{"arch": "regnet", "norm": "groupnorm", "activation": "relu", "channel_attention": "se", "lr_schedule": "cosine", "final_lr_fraction": 0, "weight_decay": 0.3}
Rows from block 3 of a small image classifier, named by matrix and row number. Rows with one number belong to one channel. Each number is 500 + 50 x the weight over its row's rms, rounded and kept within 0 to 999. All counts start at 0. Numbers have three digits each.
After each channel's rows are labels from the 100 images, of 14976, where the channel reaches its highest value: "colour at peak" is the nearest of a few named colours to the mean colour under the peak. Only what is clearly more common there than usual is listed. The data: stained colorectal tissue patches (NCT-CRC-HE-100K). In brackets: how many of the 100, against the usual share in percent.
# convs1: grouped (20 groups) 3x3 conv (model.blocks.3.convs.1.weight, 160x8x3x3), inputs within the group 0-7, a 3x3 kernel for each
# convs2: expand pointwise conv (model.blocks.3.convs.2.weight, 160x160x1x1, transposed), outputs 0-159

convs1.117:454421500420374480427463478498483423525482497523521522547389426568477442555503487501544523545503546574608537501470423528516515524513521537455459602464518563527514565488535605513538553594529432473439555488506506535516
convs2.117:451462421510480467456437479462464503397501444422452448429578425533563484424501440538503458433537475402520519455488461506527541537536453462552472543419477523536559534539520509416479513531615533495505473556404538460422489569408447528469463556497556487571452539479461472489435530511569447583448495442509653607548668573625464492591602542504559567516579560553517514534466541518494515547508470458446545504502518506497482518531521510452504466474441504495465488476528511462512478494486464
colour at peak: grey (44 vs 20.2)

convs1.148:530462461488597531474501469550483514511616526473497509469469469414550460426432425501441462472604525424470432556470501485610530474471499476463442457583520433490409485492504475478456466428468466453437406496443447424449
convs2.148:501508586547514487522535570591505565514506509551527448556557479527502556487502491500477499487487510432535507503462489532514526524552580500571483578450500495554555508514574499511527597585456560544541551558428489508501513561529551540497499564462456467438497552470470500459507396492575487579463556432538674550590536534465399471687553582480553611531488588543526477545409522553534532599541546439442446492551538528547526540518468507468521479551471577495529499454561477500469471486585555
colour at peak: white (72 vs 26.5)

convs1.33:568546590545446543596550545570535555556449512567543556551498529530388544573532564519493530486435501515496505541490545540413515560490544581485548534392543540511576517491529501417500530490542562490552536422528555503578
convs2.33:516502552467527435420511427473440485464434537499418362496455484535577532529525534528572513623530564584525519602554659550507531540470468449593480607551421546552521597536503542488479506453516529484486486527516468526517491535467554508433477505464497499548505557468469447460500447425433542523553487502495556524511498517545425443526433509403439431478524438440516589535439493462477479504514542496538439504480496408459522494475490456477558488583433522464470459438516380457416400547584480
colour at peak: pink (70 vs 38.3)

convs1.28:458453484462457517497460508541517512548530617506510594491492522533495549463523525548491539504496562471456533525570598562591658546535578496502527473486556493513518459452474489469519463481503555508538594601617538509602
convs2.28:470455527542499471449477454499469585466517466495484409477574495693638603548596580608626513498600581512609490496504514526482541510499432537538501549497516514541479531502512511466507603563570605551602581602508583506529533599541508615525494592462500458490494465508460512462489559488440460453507474451500436453425464472471547501420485448494475476555479453452437551539503487509553500445471527492521489477488531538440472489481477470526558532518526532518532533441497501525456530493513479
colour at peak: brown (35 vs 11.9)

convs1.159:357368401382425361392395383481488489469546455492445477538522503504566523520529500510511483488566509500525500541531509517542517513564512474499505476527486477486471530526520509572538525555499510526512495572509508538509
convs2.159:560534487464573467520467551511471450504487550506597529501534437527543564507552545546539468482555547556528528551511461524518514518570523533472513512427506530558593475540493520522581509458533521489546543527387512510517518520491528542536510537492566517573496563529481500510501430479557494613521578555497567558598534521505315463558470608613516546457403473631528355595363532538479540523550480507390498504538531556517513534529508517537558553509497519501490506541470534506595498497576525
colour at peak: white (94 vs 26.5)

convs1.150:476476415495634487428505422516530474525630502469523482459480443426541436440440434469462448483582494469503459524540467519643503477534478463465436492606477435491457489471505511491485487460468464487473451558459419462426
convs2.150:482469552465505402489465629539478507525511496501522459483528480520528530526536539533508509462523556479538512515487495534539561515557554535570500562438547579512538498542535517494576606537494594607564585579469515526553490555569550597510525563466555474552519570518519525514498418497636521594500560536515575543567510468452417465602535559531490491478404457551532461569381520554483543584576569463469475508501561518569533560519514470547559588602506568546554520523525541553465518536573555
colour at peak: white (77 vs 26.5)

convs1.157:387363411394403354369384370486490495492517461497448498544518512521562506523531511521510488499555523510536521529521501532546519517550517501504493451509467481461488533533521524568534519556516514539506503551520489525504
convs2.157:556540459471592400497486550533460422498451560506577499506533425532540574511541544558543497499544565553529517550494469531517510533586526536469523511472508548538550439537545543496575525464508541500501522538377527507529546546493515524524503534502540503581517579526482501539490473474553486601510569542505559561582503535504326464561466600618492549474402432636491319582378542554483522519544472496419496502542539551520498539557493503497534536511480518478504495526446515497569493481578493
colour at peak: white (98 vs 26.5)

convs1.122:522534439465530431460526433527557453469562457460546386541526454500592450512521443532524441465559460474540427511554432453570426489520395536518432494588440468519421502524456445561465479536411525520454500557464494523411
convs2.122:590604542489619550503537498614476478515532572521508562549529528573544500560576540513528501542540471547527518526524513509492476482475465519477457476415538557443494563490484474448501489564506505439544528483524536543539555493526549517570581471555625530599527492522509371558544468472454526464508370544531603570537547599550456527548553542455490571467566572490527480565424471480534485530455582447376415422496538463395513489468510541557508539532550531512430533494441549547494568494496553
colour at peak: brown (38 vs 11.9); purple (33 vs 1.9)

convs1.115:599583637583574595639592633496492442496535503487541491481493445510470482459523498560533541478477495492532498509536442587556524470544503480473493475351450498481531510467488508456522500502512507526457514513519495544489
convs2.115:491478502543494446529471445475519534484511474400506474450653500503525536504574557565532454452569527470515485485513429439419356435498424389439459441434427463529422370456467415427480540536577521489554530548362473452441511542467460497566508566546513576475501518592552451554483534535472493430545413470554495465444537497492451512507444480467515529475583506451458510464502470502454489407490460488527589466522501512433457490515530515522450472426488501543476520552453510507564497473354499
colour at peak: red (36 vs 0.6); brown (30 vs 11.9)

convs1.107:440501460473528516457483447424505545484510592536446519532612529552542641546543576569532531532532540541504526532614575557561646518567572444463471493516492476490464490490506505556580456487502438493526495501532480464469
convs2.107:410445552498496487357440427455449551442412460474446386487481548609581578454517518595575461529584609457578505430510535578566413480503455482444479496572531457498478503462524506419516581561563544555549501574469507462478543553508462561570511539493478534484498462552518488498489487521458456460542427445503480451429481489500535527437421446434532512583473518417443574559514476498542517597466635481502518441479564503437450483488475463517570489534465532523511532452492431526478515427514492
colour at peak: grey (53 vs 20.2)

convs1.3:507421465398595546527475485511435454391566553515466493467520511480489400430442504495492520532516469513526484536442504363502556567492521458503526546530455442513541507444463373566558523469466564460493431554559576508503
convs2.3:557580534434557503490485458575424396520513516507503540534452531501522507553520519505505481497521491545535451533529495440493547516504525575559494573458535522473587541549514522504471479502461480383484484474433547486536558474515526480530610465470589435543527509475461334467495396465422528482504396538376547544539499511528430485515578533563466499419509500519553443545384484460510503526443560541403381382420479421419506473479503579472524571504524529484465490514392494487522498535527590
colour at peak: grey (45 vs 20.2)

convs1.116:519525540536450541557550533557533541573479583567550584539531537523462539520548557555517575583455562569527583553564544549497598588567557502507544470475486510499530501515546497506461495482539542556533580462586566564592
convs2.116:549529520477584390450510424422479455472395524471445356482569486454519485488513519507534439560532529514539533507506592471495384479444432383492506467493388477493485544476448470437436477466500469478461443537395408397444496545439537469489438546515424533422498494463475468517462392485411479415493519426526531513505570497482415396548447500459478479434532458474463522495429518516461532374520508414454484464438479446490471479506469444433486510510487485488460495465533466488404470516418481
colour at peak: red (57 vs 0.6)

convs1.36:497445446465572465393554506489484448481555534475539539481473419481563511461552549516486488512557500484577574509484465505558491485570548486455436480529502458564511492413454483525357382566446483442427456577469449576542
convs2.36:520571513545548498552529526503507531542496558552522516573571484571590502470535523529577416416548561492565419499473416399522462608568556561530484482459495522625522470572535544556468541526576586466524501596380551395498487601500459579518454611440511451515490494484519430485476422473468481408497375517438552565559511528505476495567478559568526548483493511537528525517395514536528530510494448453461524428439528523461479533520475510545428518516543545520437516490456496533512497479408555
colour at peak: white (70 vs 26.5)

convs1.31:444479464489614569459528477455515490470624525445484447487567506540589551500560517512550533535588569521553502511493486424542453481516494478580513510577543472537512459550487526630571468547463432436473379525498475452488
convs2.31:527527512505523557534549517495556454524518505474517534542502499521564514458566525600556488455581599495590464523514469454515580544561506497556500566402508536503548455536532520478517536485540581485554533629427489417461461605491482583537510633442547449497539494517489417542511483470532544429539383497492535548578519458508385488607495595625516515366426405605508472510493535539477534567555438465424491449479507448476505535555524510442496521516533566530435501527500497502515482504479548
colour at peak: white (58 vs 26.5)

convs1.142:514515527521501524519521522437415423424411421428417430414408396396390391383389383533533535552529535548545539484497478509484483486493482499501495507498507512492500499486484493484482481474487515527488519535516504510496
convs2.142:466481508518504490476468415393481568463395471481522483474569466396431473466440476412424525559417437460409505504587528537533498471487483445411529473481450480481538515519460505475521536423502492508520523464446516548488501455495577501534482418504430551439517512495558536532517502571507526489455536452545534542551588609580461518574476543451646586525612632525528459466447477455511482472508452524519553518523479584530548498477570450445516452453461428487570473588540467434622468434531472
colour at peak: grey (74 vs 20.2)

convs1.2:490494563536449482501415396500503559556453457512424401578516550542451540562523583521547468498528483499499464540512555603548489567482513528524530574535588537592588504501576575468489529434413498513572577491484513472479
convs2.2:522560472531556468495546467441516539529414538544509435544586490506506515455506509532506406383562538481511388447440404372451440532549411455420521435488452511562495396449551526448506519483527532430510500538414466405455512519444428486431442560562469497482503560534561477482489475482541453413549465542397506524582550547545441540482409545610548544483460456587519472496547590529487512413543494474516547503492469476478511513548494438527466478495535407516517517446443536512418550468409476
colour at peak: white (63 vs 26.5)

convs1.118:399428385430450437422437397478519502527598504486476473530547526558557529518504504476526543535585558481436463486507489475556483547426483526531527554552581544572578498567547547570573511533556459500472498570490475451486
convs2.118:480481541586502545462497478447527559561497519538486488542490530525505476455452473500475458409484486408449462436503436494452529515493446551451531559511578512483525516526524541465540565583520535515527517543459498424502502512527515526542441523411385437397436377453389512350497509528379496456443488323529566514514621611580576589572495546482538606549544550499562570486538504494561511457491502444528524538510495478504523504476479564527437450473438502500495523481500450541491497452507528
colour at peak: grey (62 vs 20.2)

convs1.124:490525471482564501559394439530522478466553483523405435543543497491616469564465501519513441470555486533390447522561478461574458536427476500529454472591491553399469492499471461583478523413460501503468465592478523417445
convs2.124:624602565479601552531499553607492399532549546523546576550493512508502493584550566513529491517502474592541497543556513516554508523523521562514481520474537558493513549520535503518526473514485500470537533491512607539587557496536556512526587482509653462623546523474513395503555451479452557457492404579499604589563546548525431495565567559483484564461576549499563470535466490484537498529474546489391406445477535471435533505492510581529530563526532542527421526487438526555536516520517532
colour at peak: purple (33 vs 1.9)

convs1.111:434524481481588475443525375459544507483572557502562476442394422435498438425502502476494446415519499405548459515483482471471474509548502457541506487607528442531437449535479484588528462535444441558506503568542452545429
convs2.111:493503465445485552524525549502538401528539507487523545530520489517537504495584522587537499432587551516577443542444456459540536540554495480584520538420512567516553437494526521457541526473474570481516557591443456405457485616473465518529507620442549415454535489457475451515531461454569549449462436509467520555593516450492373479563509586581462481372431440602528455510439561507445512525536406445391478444485481413506489507547512500442504554568532580514474521544482517505540504549474569
colour at peak: grey (41 vs 20.2)

convs1.141:494428496363512572505494336452448435355539494437456442459450471386518499458499498529407495437543583481541403494505530515524476471507492507518538528498473455492488486560530532522485504533509522520560550514515541518553
convs2.141:601590557497613530510524437554428467569446551554544518549458569471461480523488475482473457469474472520473428480470403430442480539513511532491528499443551505445517393513532530510520468516452473482480467473451482477551547466548536476554499445451514493503509558465487500485534388503530529550484437537421641578556574589584423488665594548528533580438568558547596443490452459465576448532465540415439459453486463452439498464444494502508428475486512478503516516505423511482550506495450591
colour at peak: grey (56 vs 20.2)

convs1.20:522478539492567415528389508540464541489586422496396499530468560471574459496405525537481481508521480469501442524434533441558453508442506535409534424548477529463513505404534443562460535440516475380493407557499473472520
convs2.20:544573534441552442514526504579473407518551548549540511509427449471511510510503514504532520434506500590512490527509402415458512556509538569528550524441484554481543435594555554560497495410419472361435472466448511431522531450517492482506523459468526456552489499453479430480506440497442500489466470505370558567550510532496375500561569550551455549391504511525576390503387468492519479559468522503386378401446473401425481460458468528501467528540507521491486488491405477501506484510485491
colour at peak: grey (62 vs 20.2)

convs1.72:542478533476540510490640527548483541505571505529587442455465495492608513485495442520521527471571477509577498449482481458520465421491413476480501497606485504505407439387565490519551519567533534461524524479597503612551
convs2.72:491523472544525516388531562521539533529561528502439494559529539569559561481548505547527526472545562413560482475510452469541610556499526493603524600501570553502602498496579559397525587552473562503491521598474389417421450589476481550505492579462452448378491383536470373462514511443445463442519399415434497483527510520554455460486461543486522522462474481529475505466477535534496527533532519452427484504465476451500501504517487526474479608603491579526500527480477444502502484559502579
colour at peak: white (83 vs 26.5)

convs1.60:481484516480481526528478515469485484466491424521475471462428497461479494503469541527542537440430449534444439566575572487448474565415461570559603480490488595527515554581572478440469526423434561569585486436481551402416
convs2.60:541597465513576534454529594530497500493517588567494416581523502495529522536546512536568541390553550519555455483429433385505525560515514533551496576459508511497514439540565563516474518513539581481578561544526578455562498547557496588490540528532543531532478556509535488539477515485557455600508536481425574585541492550521469514564560545453562509530507476511538502608458528552478543616515420496466496471481606420499500546506435529556464555616534558558492548451395558547450566577526524
colour at peak: grey (46 vs 20.2)

convs1.147:497504447522621509434502443521556475548631506504511474461521449455567432471425417469472433498591457437488413518528469537622483465507452449501438485585461441460416466492481508472480463464445471508476495548472465468414
convs2.147:520514516500530395497512616569499524530522528511507441529552491533484559508519530512523525486508530492558531524481524534540603517506574521598515590488551533502574502522542516511575578521499537551512557566526550514562452562548537586489538575467543473553512567486520547515501431501587496569462556529518572555564500496453370474614546561481491563470415500534503431593350527534496573620527543477469427498501555489559511534533505473540588578600551580512577497497527492522450509569595558
colour at peak: white (79 vs 26.5)

convs1.34:470415507469552480410558399490502538509547511445576457529478500505556473458550482503468503502538498426610468494450508480516442428542463506474514508558488449539478526387466482574422401554360483457513495554470467591455
convs2.34:510546515533536530487519512501464543529532518514519533544563544609598534480538545588576505462578602492577458496510446455526543580583521533571496551450528562564569485555558548464505552587558577501499537600435481408466488581506461562525500635462540465465494526511504420526480404502565489458529394577420535560539495543502433516578461566596556599515484489551529541466446498490523498513505486451429544378479500473418478506510494499509445536544519551565425560504455521525542501525524588
colour at peak: white (73 vs 26.5)

convs1.97:465472459412514447440476546493507476440622530434453506471475492393459466485454598527574575557609610482489528534489503488515526531513556536512546449517499531536610535463462462528499509488552468402428415472461448493502
convs2.97:537520528558533466560519431491468507539542545516497452552493519539609538510579571558557441477516568517542473497489441448492520481452478523603430503492398487417452491460460433552482549540532577478577549536446543426555554539578551517493510546552594607502618495569604483599516421473460522423579330535493509517553541519490509498505492528522470493505553473559542500515540507516477556509504615585605535509475531510510533516490495570548540530594507518541533566445488510558458534580433532
colour at peak: pink (65 vs 38.3)

convs1.96:559456454496452469496518522552413441481374452429391455523472481455454453503475465462508469489454467521466452603530529555457554542580539594527541592535561507541532608538531502479528553537507591498546475437548502543460
convs2.96:440508438423521464385476450475428494429586487407460428445489565525535540599572535523513544520505530499500603556627543519492561449454431472616478532544476410390499537530388418416467519488455506547504495445571488477503510465536534458462532458538556530481523518512506425535548475514482550496536428547511555537563569522577453477592513550487511536390503502544554464523506502502480502531508647556576466494494473446510481490500565487479548540574512532538559587542521487553579496538528575
colour at peak: pink (80 vs 38.3)

convs1.59:408435414478523477458495402600508517498505461539482512461429411498503469453461453568474472504483405473456472522459464453385437498501481509454512379437479459502493531481464465394433465464461523478443469394432483475480
convs2.59:623585480549600639569620519488595504588511618637548453623491545501502535523572559527551514507501518540500584511556499540529486588528515591507583510600536538565521468567560580628565495516522521547564581498546525487553532501571537518525473501498510507474512484508484489499559493562550543485504493523549514520522523486520501564501474526471541517460485556505583457459452467510562507504485483510565483488528464493505538510463559530572500538522560488596574586555542575562549534538489545
colour at peak: grey (51 vs 20.2); brown (31 vs 11.9)

convs1.46:487453517472496510494513501531522537505445449518488494520513521515380415512417429553564579560512512549521516522511499503483479528497510533520524523433463538481481530517508502365405504394433529531520485344394500386434
convs2.46:526556390552554623459569550528549539532514526491557594561570538515548549496515435535516492412542541481519499479530425492485493620594501442473644499446375536539588368548605632453441523471535553543535504558519503421500433560491462559517495532548496554477441516540554544548467502548549466515540509468564504499473515495516545454519487485466517508501492480495461453543514574534428545525563488521543557561477531533572498561581498514519518515505537485526617564512553559533514595501500463
colour at peak: white (58 vs 26.5)

convs1.45:499436383471477333407441390592517488519490514456462503469432509450418503492489547528495538496443507515526577573530479494542501447447460501468486502451528497529559481448494468388485513458565493439506463406473507458541
convs2.45:649562514554589619515605468511582533573514560641483410591546559493527510525546566486492445497509488553499559530521441526527485579494486563471544473541532542565521462513573593588558488525503518505536566512496563523585539484598586541536496501494520514447512422527525490520558473554542547440534463548526502548522553514514481565510506545489557558475534522484582522446452524532558529506496492433589531510548470558515558524504562563593433566494532424600559553551518550563556544525479549
colour at peak: pink (64 vs 38.3)

convs1.55:495489552549501542546557520499483492523488498502524495508457496469330395512418448468459465454426474470461445515479509511378417514437466520472497487343408497404426496496545505495536510514545496510561506517545519547564
convs2.55:534543436527553618532542579568524499520551546527556585525528549529557536527528511594560552421567553541613493565511354521479542563480519489590573547474478532485598339614535554549482538525518579466492553559478534434533466561538495539453621534504530518496415496516518506514493505563483466492489440484535520483459450446500487428529553485431451472451475497481476398547460526509475529530555494499457500526489535548500473539530480527533453600610562550529532538520497585538495537573513563
colour at peak: pink (89 vs 38.3)

convs1.13:556542496539494513463513524537534495526476415524560437416473410499430418501544447477480500450446445490451403552511476551473458513503507494449445442398425466559461595578550582486523547588498496439483451419430460559490
convs2.13:396466496468467533396433511473418568438477416422448478431517576564548533472434453504558559459461529502527507552533491520410571526542512491581541585429496592398606555490519531450520592522563553496507498548507400487432505570465449516499500555502472481477470524492462450455421460503562454609495519441424469460514536595569420510496487511527491534583499430501442553539495513547504523652538572492484501516461507433535497525536508461456575516575476529421489469472493497452574486542594512
colour at peak: pink (64 vs 38.3)

convs1.113:537535581563562605475454544491451421530562525433481500498447358534563473463521487462492456462481447510525484523476437497570550430480502511430470576537364508507420505491498577522406518526455515455461547562531444481485
convs2.113:473509530531478554575494528571481547464608503431544588485620469512518530498512481555557466431586561490581412554471413352463509545536513505548483517409461486561518447521551524437438542484591584400507489587439486405444526587464401579544547605479559497516458565517508523512432483494564433471480471481496546554502503549519434512515507528491542541485533519492491478558514528558442541541510458462450506496474555509516463550540549583475436459501479570498455491564392565494568488548407527
colour at peak: grey (43 vs 20.2)