python train.py --arch="regnet" --model="image classifier" --dataset="stained colorectal tissue patches (NCT-CRC-HE-100K)" --train_examples=90422 --image_size=32 --crop_scale_min=1 --horizontal_flip=true --color_jitter=0.2 --cutout=0.4 --targets=["tissue"] --num_classes=9 --norm="groupnorm" --hidden_act="relu" --weight_standardization=false --channel_attention="se" --depths=[2, 5, 5] --kernel_size=3 --stem="single" --widths=[80, 160, 320] --loss="cross_entropy" --init="trunc_normal_002" --residual_init="none" --optimizer="adamw" --learning_rate=0.0015 --beta1=0.9 --beta2=0.95 --eps=1e-08 --max_steps=4600 --batch_size=64 --epochs=3.3 --lr_schedule="cosine" --final_lr_fraction=0 --warmup_steps=90 --weight_decay=0.3
Rows from block 2 of a small image classifier, named by matrix and row number. Rows with one number belong to one channel. Each number is 128 + 24 x the weight over its row's rms, rounded and kept within 0 to 255. All counts start at 0. Numbers have three digits each. After the name is the row's rms in percent of the matrix's.
After each channel's rows are labels from the 100 images, of 14976, where the channel reaches its highest value: "strongest on" is what is common among them. Only what is clearly more common there than usual is listed. The data: stained colorectal tissue patches (NCT-CRC-HE-100K). In brackets: how many of the 100.
# convs1: grouped (20 groups) 3x3 conv, stride 2 (model.blocks.2.convs.1.weight, 160x8x3x3), inputs within the group 0-7, a 3x3 kernel for each
# convs2: expand pointwise conv (model.blocks.2.convs.2.weight, 160x160x1x1, transposed), outputs 0-79

convs1.98 074:147153161147142155125137123151171189156154177149159151157155152145135125148141123137151158129137131109129135125131135094087103094097119140154157151156166140162149136144158123126154123124145135164190126116142161133146
convs2.98 100:124125121176140133129123144144101184158150161096122136117161125139142151128110105145126149122142118122143106139117117131133118139134142132137170109142124135159137111113147132119086134140151141205081086208084144102130182134139134157110163141
strongest on: tissue: cancer-associated stroma (41); tissue: debris (27)

convs1.108 133:141128154129138161124111141130148141115132178095087149128133134105131173102091138136133117115128154109096134132136139127127167088093142126147136106130164092089143129135137109119174080067135132142140106128165086077129
convs2.108 129:165141135092122155176145125138119067143153143147165149131107124107118083133181160122112111160133122165135164171144155124128128113139134164152083149129147140135143156129135094168143090133126124102110165086153118142139156135155147130120136160
strongest on: tissue: adipose tissue (29)

convs1.31 067:113129123131158155124152146129138133147153156150195166115142144140165182133168171102100088124124118141146119106126127125154120123136133092101108113126128122123098140182132150164151159179167143143143141146141149150152
convs2.31 059:141133113117164126101116171173126120126223121169091143131126110137114109120115140116169125127144135141145114141095130099130147152148132115164120142133107119154131135161150156129135144126106159080093102136088171097130119121109087156100149124
strongest on: tissue: debris (34)

convs1.155 130:137145145118150161134148176131145150115152171135149164129142147119149155126146148088106129088134153097139165122139148111143159130141165074097118078126158088136155130138141115146151125138159135133153127143172147156176
convs2.155 139:129161173130150163153127164151097142136155129179156178146124107123122144114112125131125108112106107146142097142092089085143142114137148135139134139125126150130157119139151128172138143111121170122114119133077138083150155168154126150145152124
strongest on: tissue: adipose tissue (35)

convs1.3 080:118129140122147157117142139100134123132112137101172106090149101149093112092144097101138125148122144112156130137168152164139145128162142098162120148081104112133097115170130161113154096177142110162113158089109094148115
convs2.3 082:120157081122106153113142124138129125136184096168124126145131153118103129141124119102162118067149158141112126129110064104123136140179124155124130136178134096155137088123131147151152148128119112085069128135113134059154093013154083139090119108
strongest on: tissue: debris (29)

convs1.145 112:102124136109145125099090074148158162132141134104097090152169159143152137103098091152160148129144132109107093147150155135153132098098092137140137125135125099091070108113100121122109121115107143155147140147142103101101
convs2.145 107:169165147077134150158153123159119078150130169158169181131101113131124111130169154151112082169117131181156143163137162126120130115106144141129080119112113113125129160133138124168105102121143134127121124154168133148130143143117152140141158148
strongest on: tissue: adipose tissue (70)

convs1.154 100:130155148154150151143158148138151141152168143147151149135159144144159160128145147080105127089120144079107121113135126139151144124135142076104108085115128068092113105136134119147149125128131137160156146163157133158172
convs2.154 118:141138184109142125150109194179115131158176145156158158109109109134150147111104125144106140123132132122145103122112107087142148135131141130125135117140112143152141134155145120154121121091091138116088114136118131123144143131141139132119145099
strongest on: tissue: cancer-associated stroma (34)

convs1.55 084:119138131162130149148153134118151121156120145164165141117166138162122166149152134104130117160123151129154144128143146166125144151168146126158150158147163163176160133162158167138155150171143132172129155117147134173127
convs2.55 085:156130066100147146107156135144170134131149139150106135156096117133111120128157154128130125168108140145118185157136148159129157131144136155134094139142143118141132159127131099138161126101127137130101157132133129157135110072129161134105126118
strongest on: tissue: adipose tissue (51)

convs1.102 120:142149141149143133152139118185175167182161160186164153138137136142142132136137122159149137147146139138130123133130125123127116140127122133137136136128122140134123144147126139136133143131120185170176170167153177169162
convs2.102 112:108124115163139111121134141140122160148146144118134142130125134127157153105134141175109185119120119135138117144129118140145140120127133120165201147118123139163139129114122125116101115134116125184097101150129086094089132127111123127108150130
strongest on: tissue: debris (48); tissue: cancer-associated stroma (27)

convs1.157 103:147146140138148154142153152145145148146151161134149145156148147153147161149155156095101115124124139108125145149148153123151169132152157085091089092092123104104125138161137145157170143159142137152153144152168154162164
convs2.157 106:116148158126150143147119171160078150135154147183148174133104108125133136127118147122122130120119112128138099119086092078137181118154146144137164161135147146130177083133149135158144106114110153129115115106090141084124157160150101140140147117
strongest on: tissue: cancer-associated stroma (29)

convs1.109 099:101077150155107074108094157110097150143121086110103141111103156162147107122122158113092151153125075115107144111092149148123083108104141113117155150140100116131147121111156146135085123112142107115151147122104115115149
convs2.109 113:125144156123137116152138115119145117125158139140151130155111123156081109117115146108144166115131169160145153144106085094123124137146152160120082132137164099151130085103110063165173119100101091069116149103118113097118109094123105114082099124
strongest on: tissue: debris (28)

convs1.114 096:152149137158178165162169152114100125112128097133111107113092115114127084117104094157153131175187150168173149157162140159165143156163144131130133127125112142135120149135129139146139135138108125106119111129107133113096
convs2.114 105:161140130129155146115118176178136139139164134147121172134100109136125100109116128129120112158108122125114128114118137125139206121128136126150121160141130148138194130131143121113129114096109150122130121101109152130135128139126141114121164124
strongest on: tissue: debris (29)

convs1.115 045:136155165173170183170146161131130120088116087109106157129104133092115113093114147154157153147172180131167158141146139128139140132165153144138142127131116123110155157150113144128138111137127117114124107103099107119157
convs2.115 081:122126119177146132133105141162126176145152143144120189129138103139150138112097140138084137131095118076109111093084116090130152148126172110138131152128115148169165128134126132100130124118115162110107095101098145116132124141126135130106143107
strongest on: tissue: debris (29)

convs1.100 081:079097088105120130116129106083103096121115129111134148101112084090120108125140115083095106124132137140151160146139140117120149132147169123138147139159160162179179098131130136134147130168156101134111146127153148165143
convs2.100 097:128140119153149148148118173145075164138166142132152175109128136135115132124126124126126121127132137149124112135136102129133175147150138151120131136139155135147160097129137119145129093120165161138097111142084183097175144154169133164112175137
strongest on: tissue: debris (35)

convs1.125 087:130102111145152158126146147131124131144144160157151165082106112133153155134143151090097088143107122115106107076069084130117122108098095123118132147148163156159161108090117123111123133099113129119120151135162149155156
convs2.125 092:142085098141111126088174157174161154078172070117091112124140065149138153120137139123110149186121118146120179130142183153127125093161115110137161129169117152086119174131126134165154163139111128145131132140187114139139152150122122109126135112
strongest on: tissue: adipose tissue (73)

convs1.129 068:097107105109128122111108109137140129143142121125124133189170160195172153174152170152142124158155119150134131139146132140153121136127131097090083108088080115111099131129124141132097126130116152150143157158128147132143
convs2.129 091:119117155142130137154112162173105143120149138113151137114129111144133127095119122087108124146102165136113119106125132128176163144181123131148160145192116158153149124158147140145106104149155149127123106133108136131155164179175141155137181172
strongest on: tissue: adipose tissue (58)

convs1.118 072:144132143119144127128124172122115102102102099143095172130115105108115112150098169154140143146135136138147158130131119133149137134135171124086072113113102108099176123127113097121091109097162118105096103104106134093183
convs2.118 110:147169189132156172153104152157109121142165135150183181146113117121126143105125108131104126099121116173121105165143102084138165150150148168143134150127158117133156133106138113176145135111132168074101146137107123092128125127142122122130113108
strongest on: tissue: cancer-associated stroma (32); tissue: adipose tissue (29)

convs1.105 106:120157126155159106141158106136138105158123097150146101136146122149143089135145095133131109161151085142146079126127110149124102149152095153152128154130105139150099137136113160128084156147067139153105163139095150136081
convs2.105 112:150161120105158153141158166156127104136168156141165182155105123126118100139183172144117125172127125166126137177143156119114150144118137154138107153139139122154144150113139113151140105122150141088103152122154121145132137101137148119106130135
strongest on: tissue: mucus (36); tissue: cancer-associated stroma (28)

convs1.97 098:117141129131134138139138135138165157147136152151154164159131137150137125163138132118122141127139148145155143109099124089118110114104123142156146150175184170188198111139129139133156149153169130159143136113138168155152
convs2.97 097:111124112169151148143103153147095181163176143110133156117161134125123141136105101135132130102130122137142110130128107133147138148145143141122150108129130150152121098121159129135112123131143141183083089172092161094165165152157128171098175140
strongest on: tissue: debris (35); tissue: cancer-associated stroma (27)

convs1.150 133:127113129116128123125129132146156143135132183148183191145149130135112145138148146134146133129118157134154139148165159150130183153190200132141132124108115137148117121123117105100104095091096126132134133117147140146161
convs2.150 076:141107076108123132112162149151167139128141110125107153145094129116105141136142133079117161168141155138136197171170165143096159082095124117154129160067119086063139150108087099135126120097150109155129134142116117142113091080132141123131123095
strongest on: tissue: adipose tissue (70)

convs1.86 113:100110152129119152128147072109123123132136131105144110098114154142123143144142062116106147131114140137154076152124118166147134146156134099110151141119138136139066133124168166141170144173112101121149140116136127145072
convs2.86 161:131130139101139134153112137141113100134182128150163143130111127133090115131151144094121129111125139157156124161135098096148135130148184192142109123169175129150121117156140095172160123117109100070089146085118122115151123081147119109098121116
strongest on: tissue: cancer-associated stroma (42); tissue: smooth muscle (33)

convs1.146 163:123102122106119114120113128129152154145130176155187183141148143140121153149160162135140146144127148145163164140147160147138180151186193129129128134114132133144132128126124122112108114103105136144143143126153147170166
convs2.146 079:162120075114119126099173147158168137126152094117096153133082113109085144114147140073124151169141140143129206145154169161090157084107109099143131158092118099058171176089095097127136117100138105160125133125131111153138094090131150110127112113
strongest on: tissue: adipose tissue (72)

convs1.119 093:147148141158175167165158161105102124087100091102087117104114129090101113108100112141153137172173164154165159159155136160166147145151140143133131127134132142133143151138130145143135143142118113096135105108107130106126
convs2.119 097:166128125147158144124123166165155168137167133133112159137101112135122107116123121122109118128113117115112109106122131150148194126130137116147140161145119151155187122137132128111123119109105159125130110109098139128132111142121132121116158126
strongest on: tissue: debris (29)

convs1.47 052:114123151123140166130148143095112105089118096097115086114103113109102110103098103102108125082108108108107096101123108095103111118095099105106119098095099089101110110106103081118099097102123113113141115123113123108092
convs2.47 097:066107080128104092115092096110105106084106103106084099087103139124138103128100103119106128107111102124105090120087097084145092124115103109109128107168127156135109127116128109130119117095098078101089080133085126113110143116101099141091129113
strongest on: tissue: debris (79)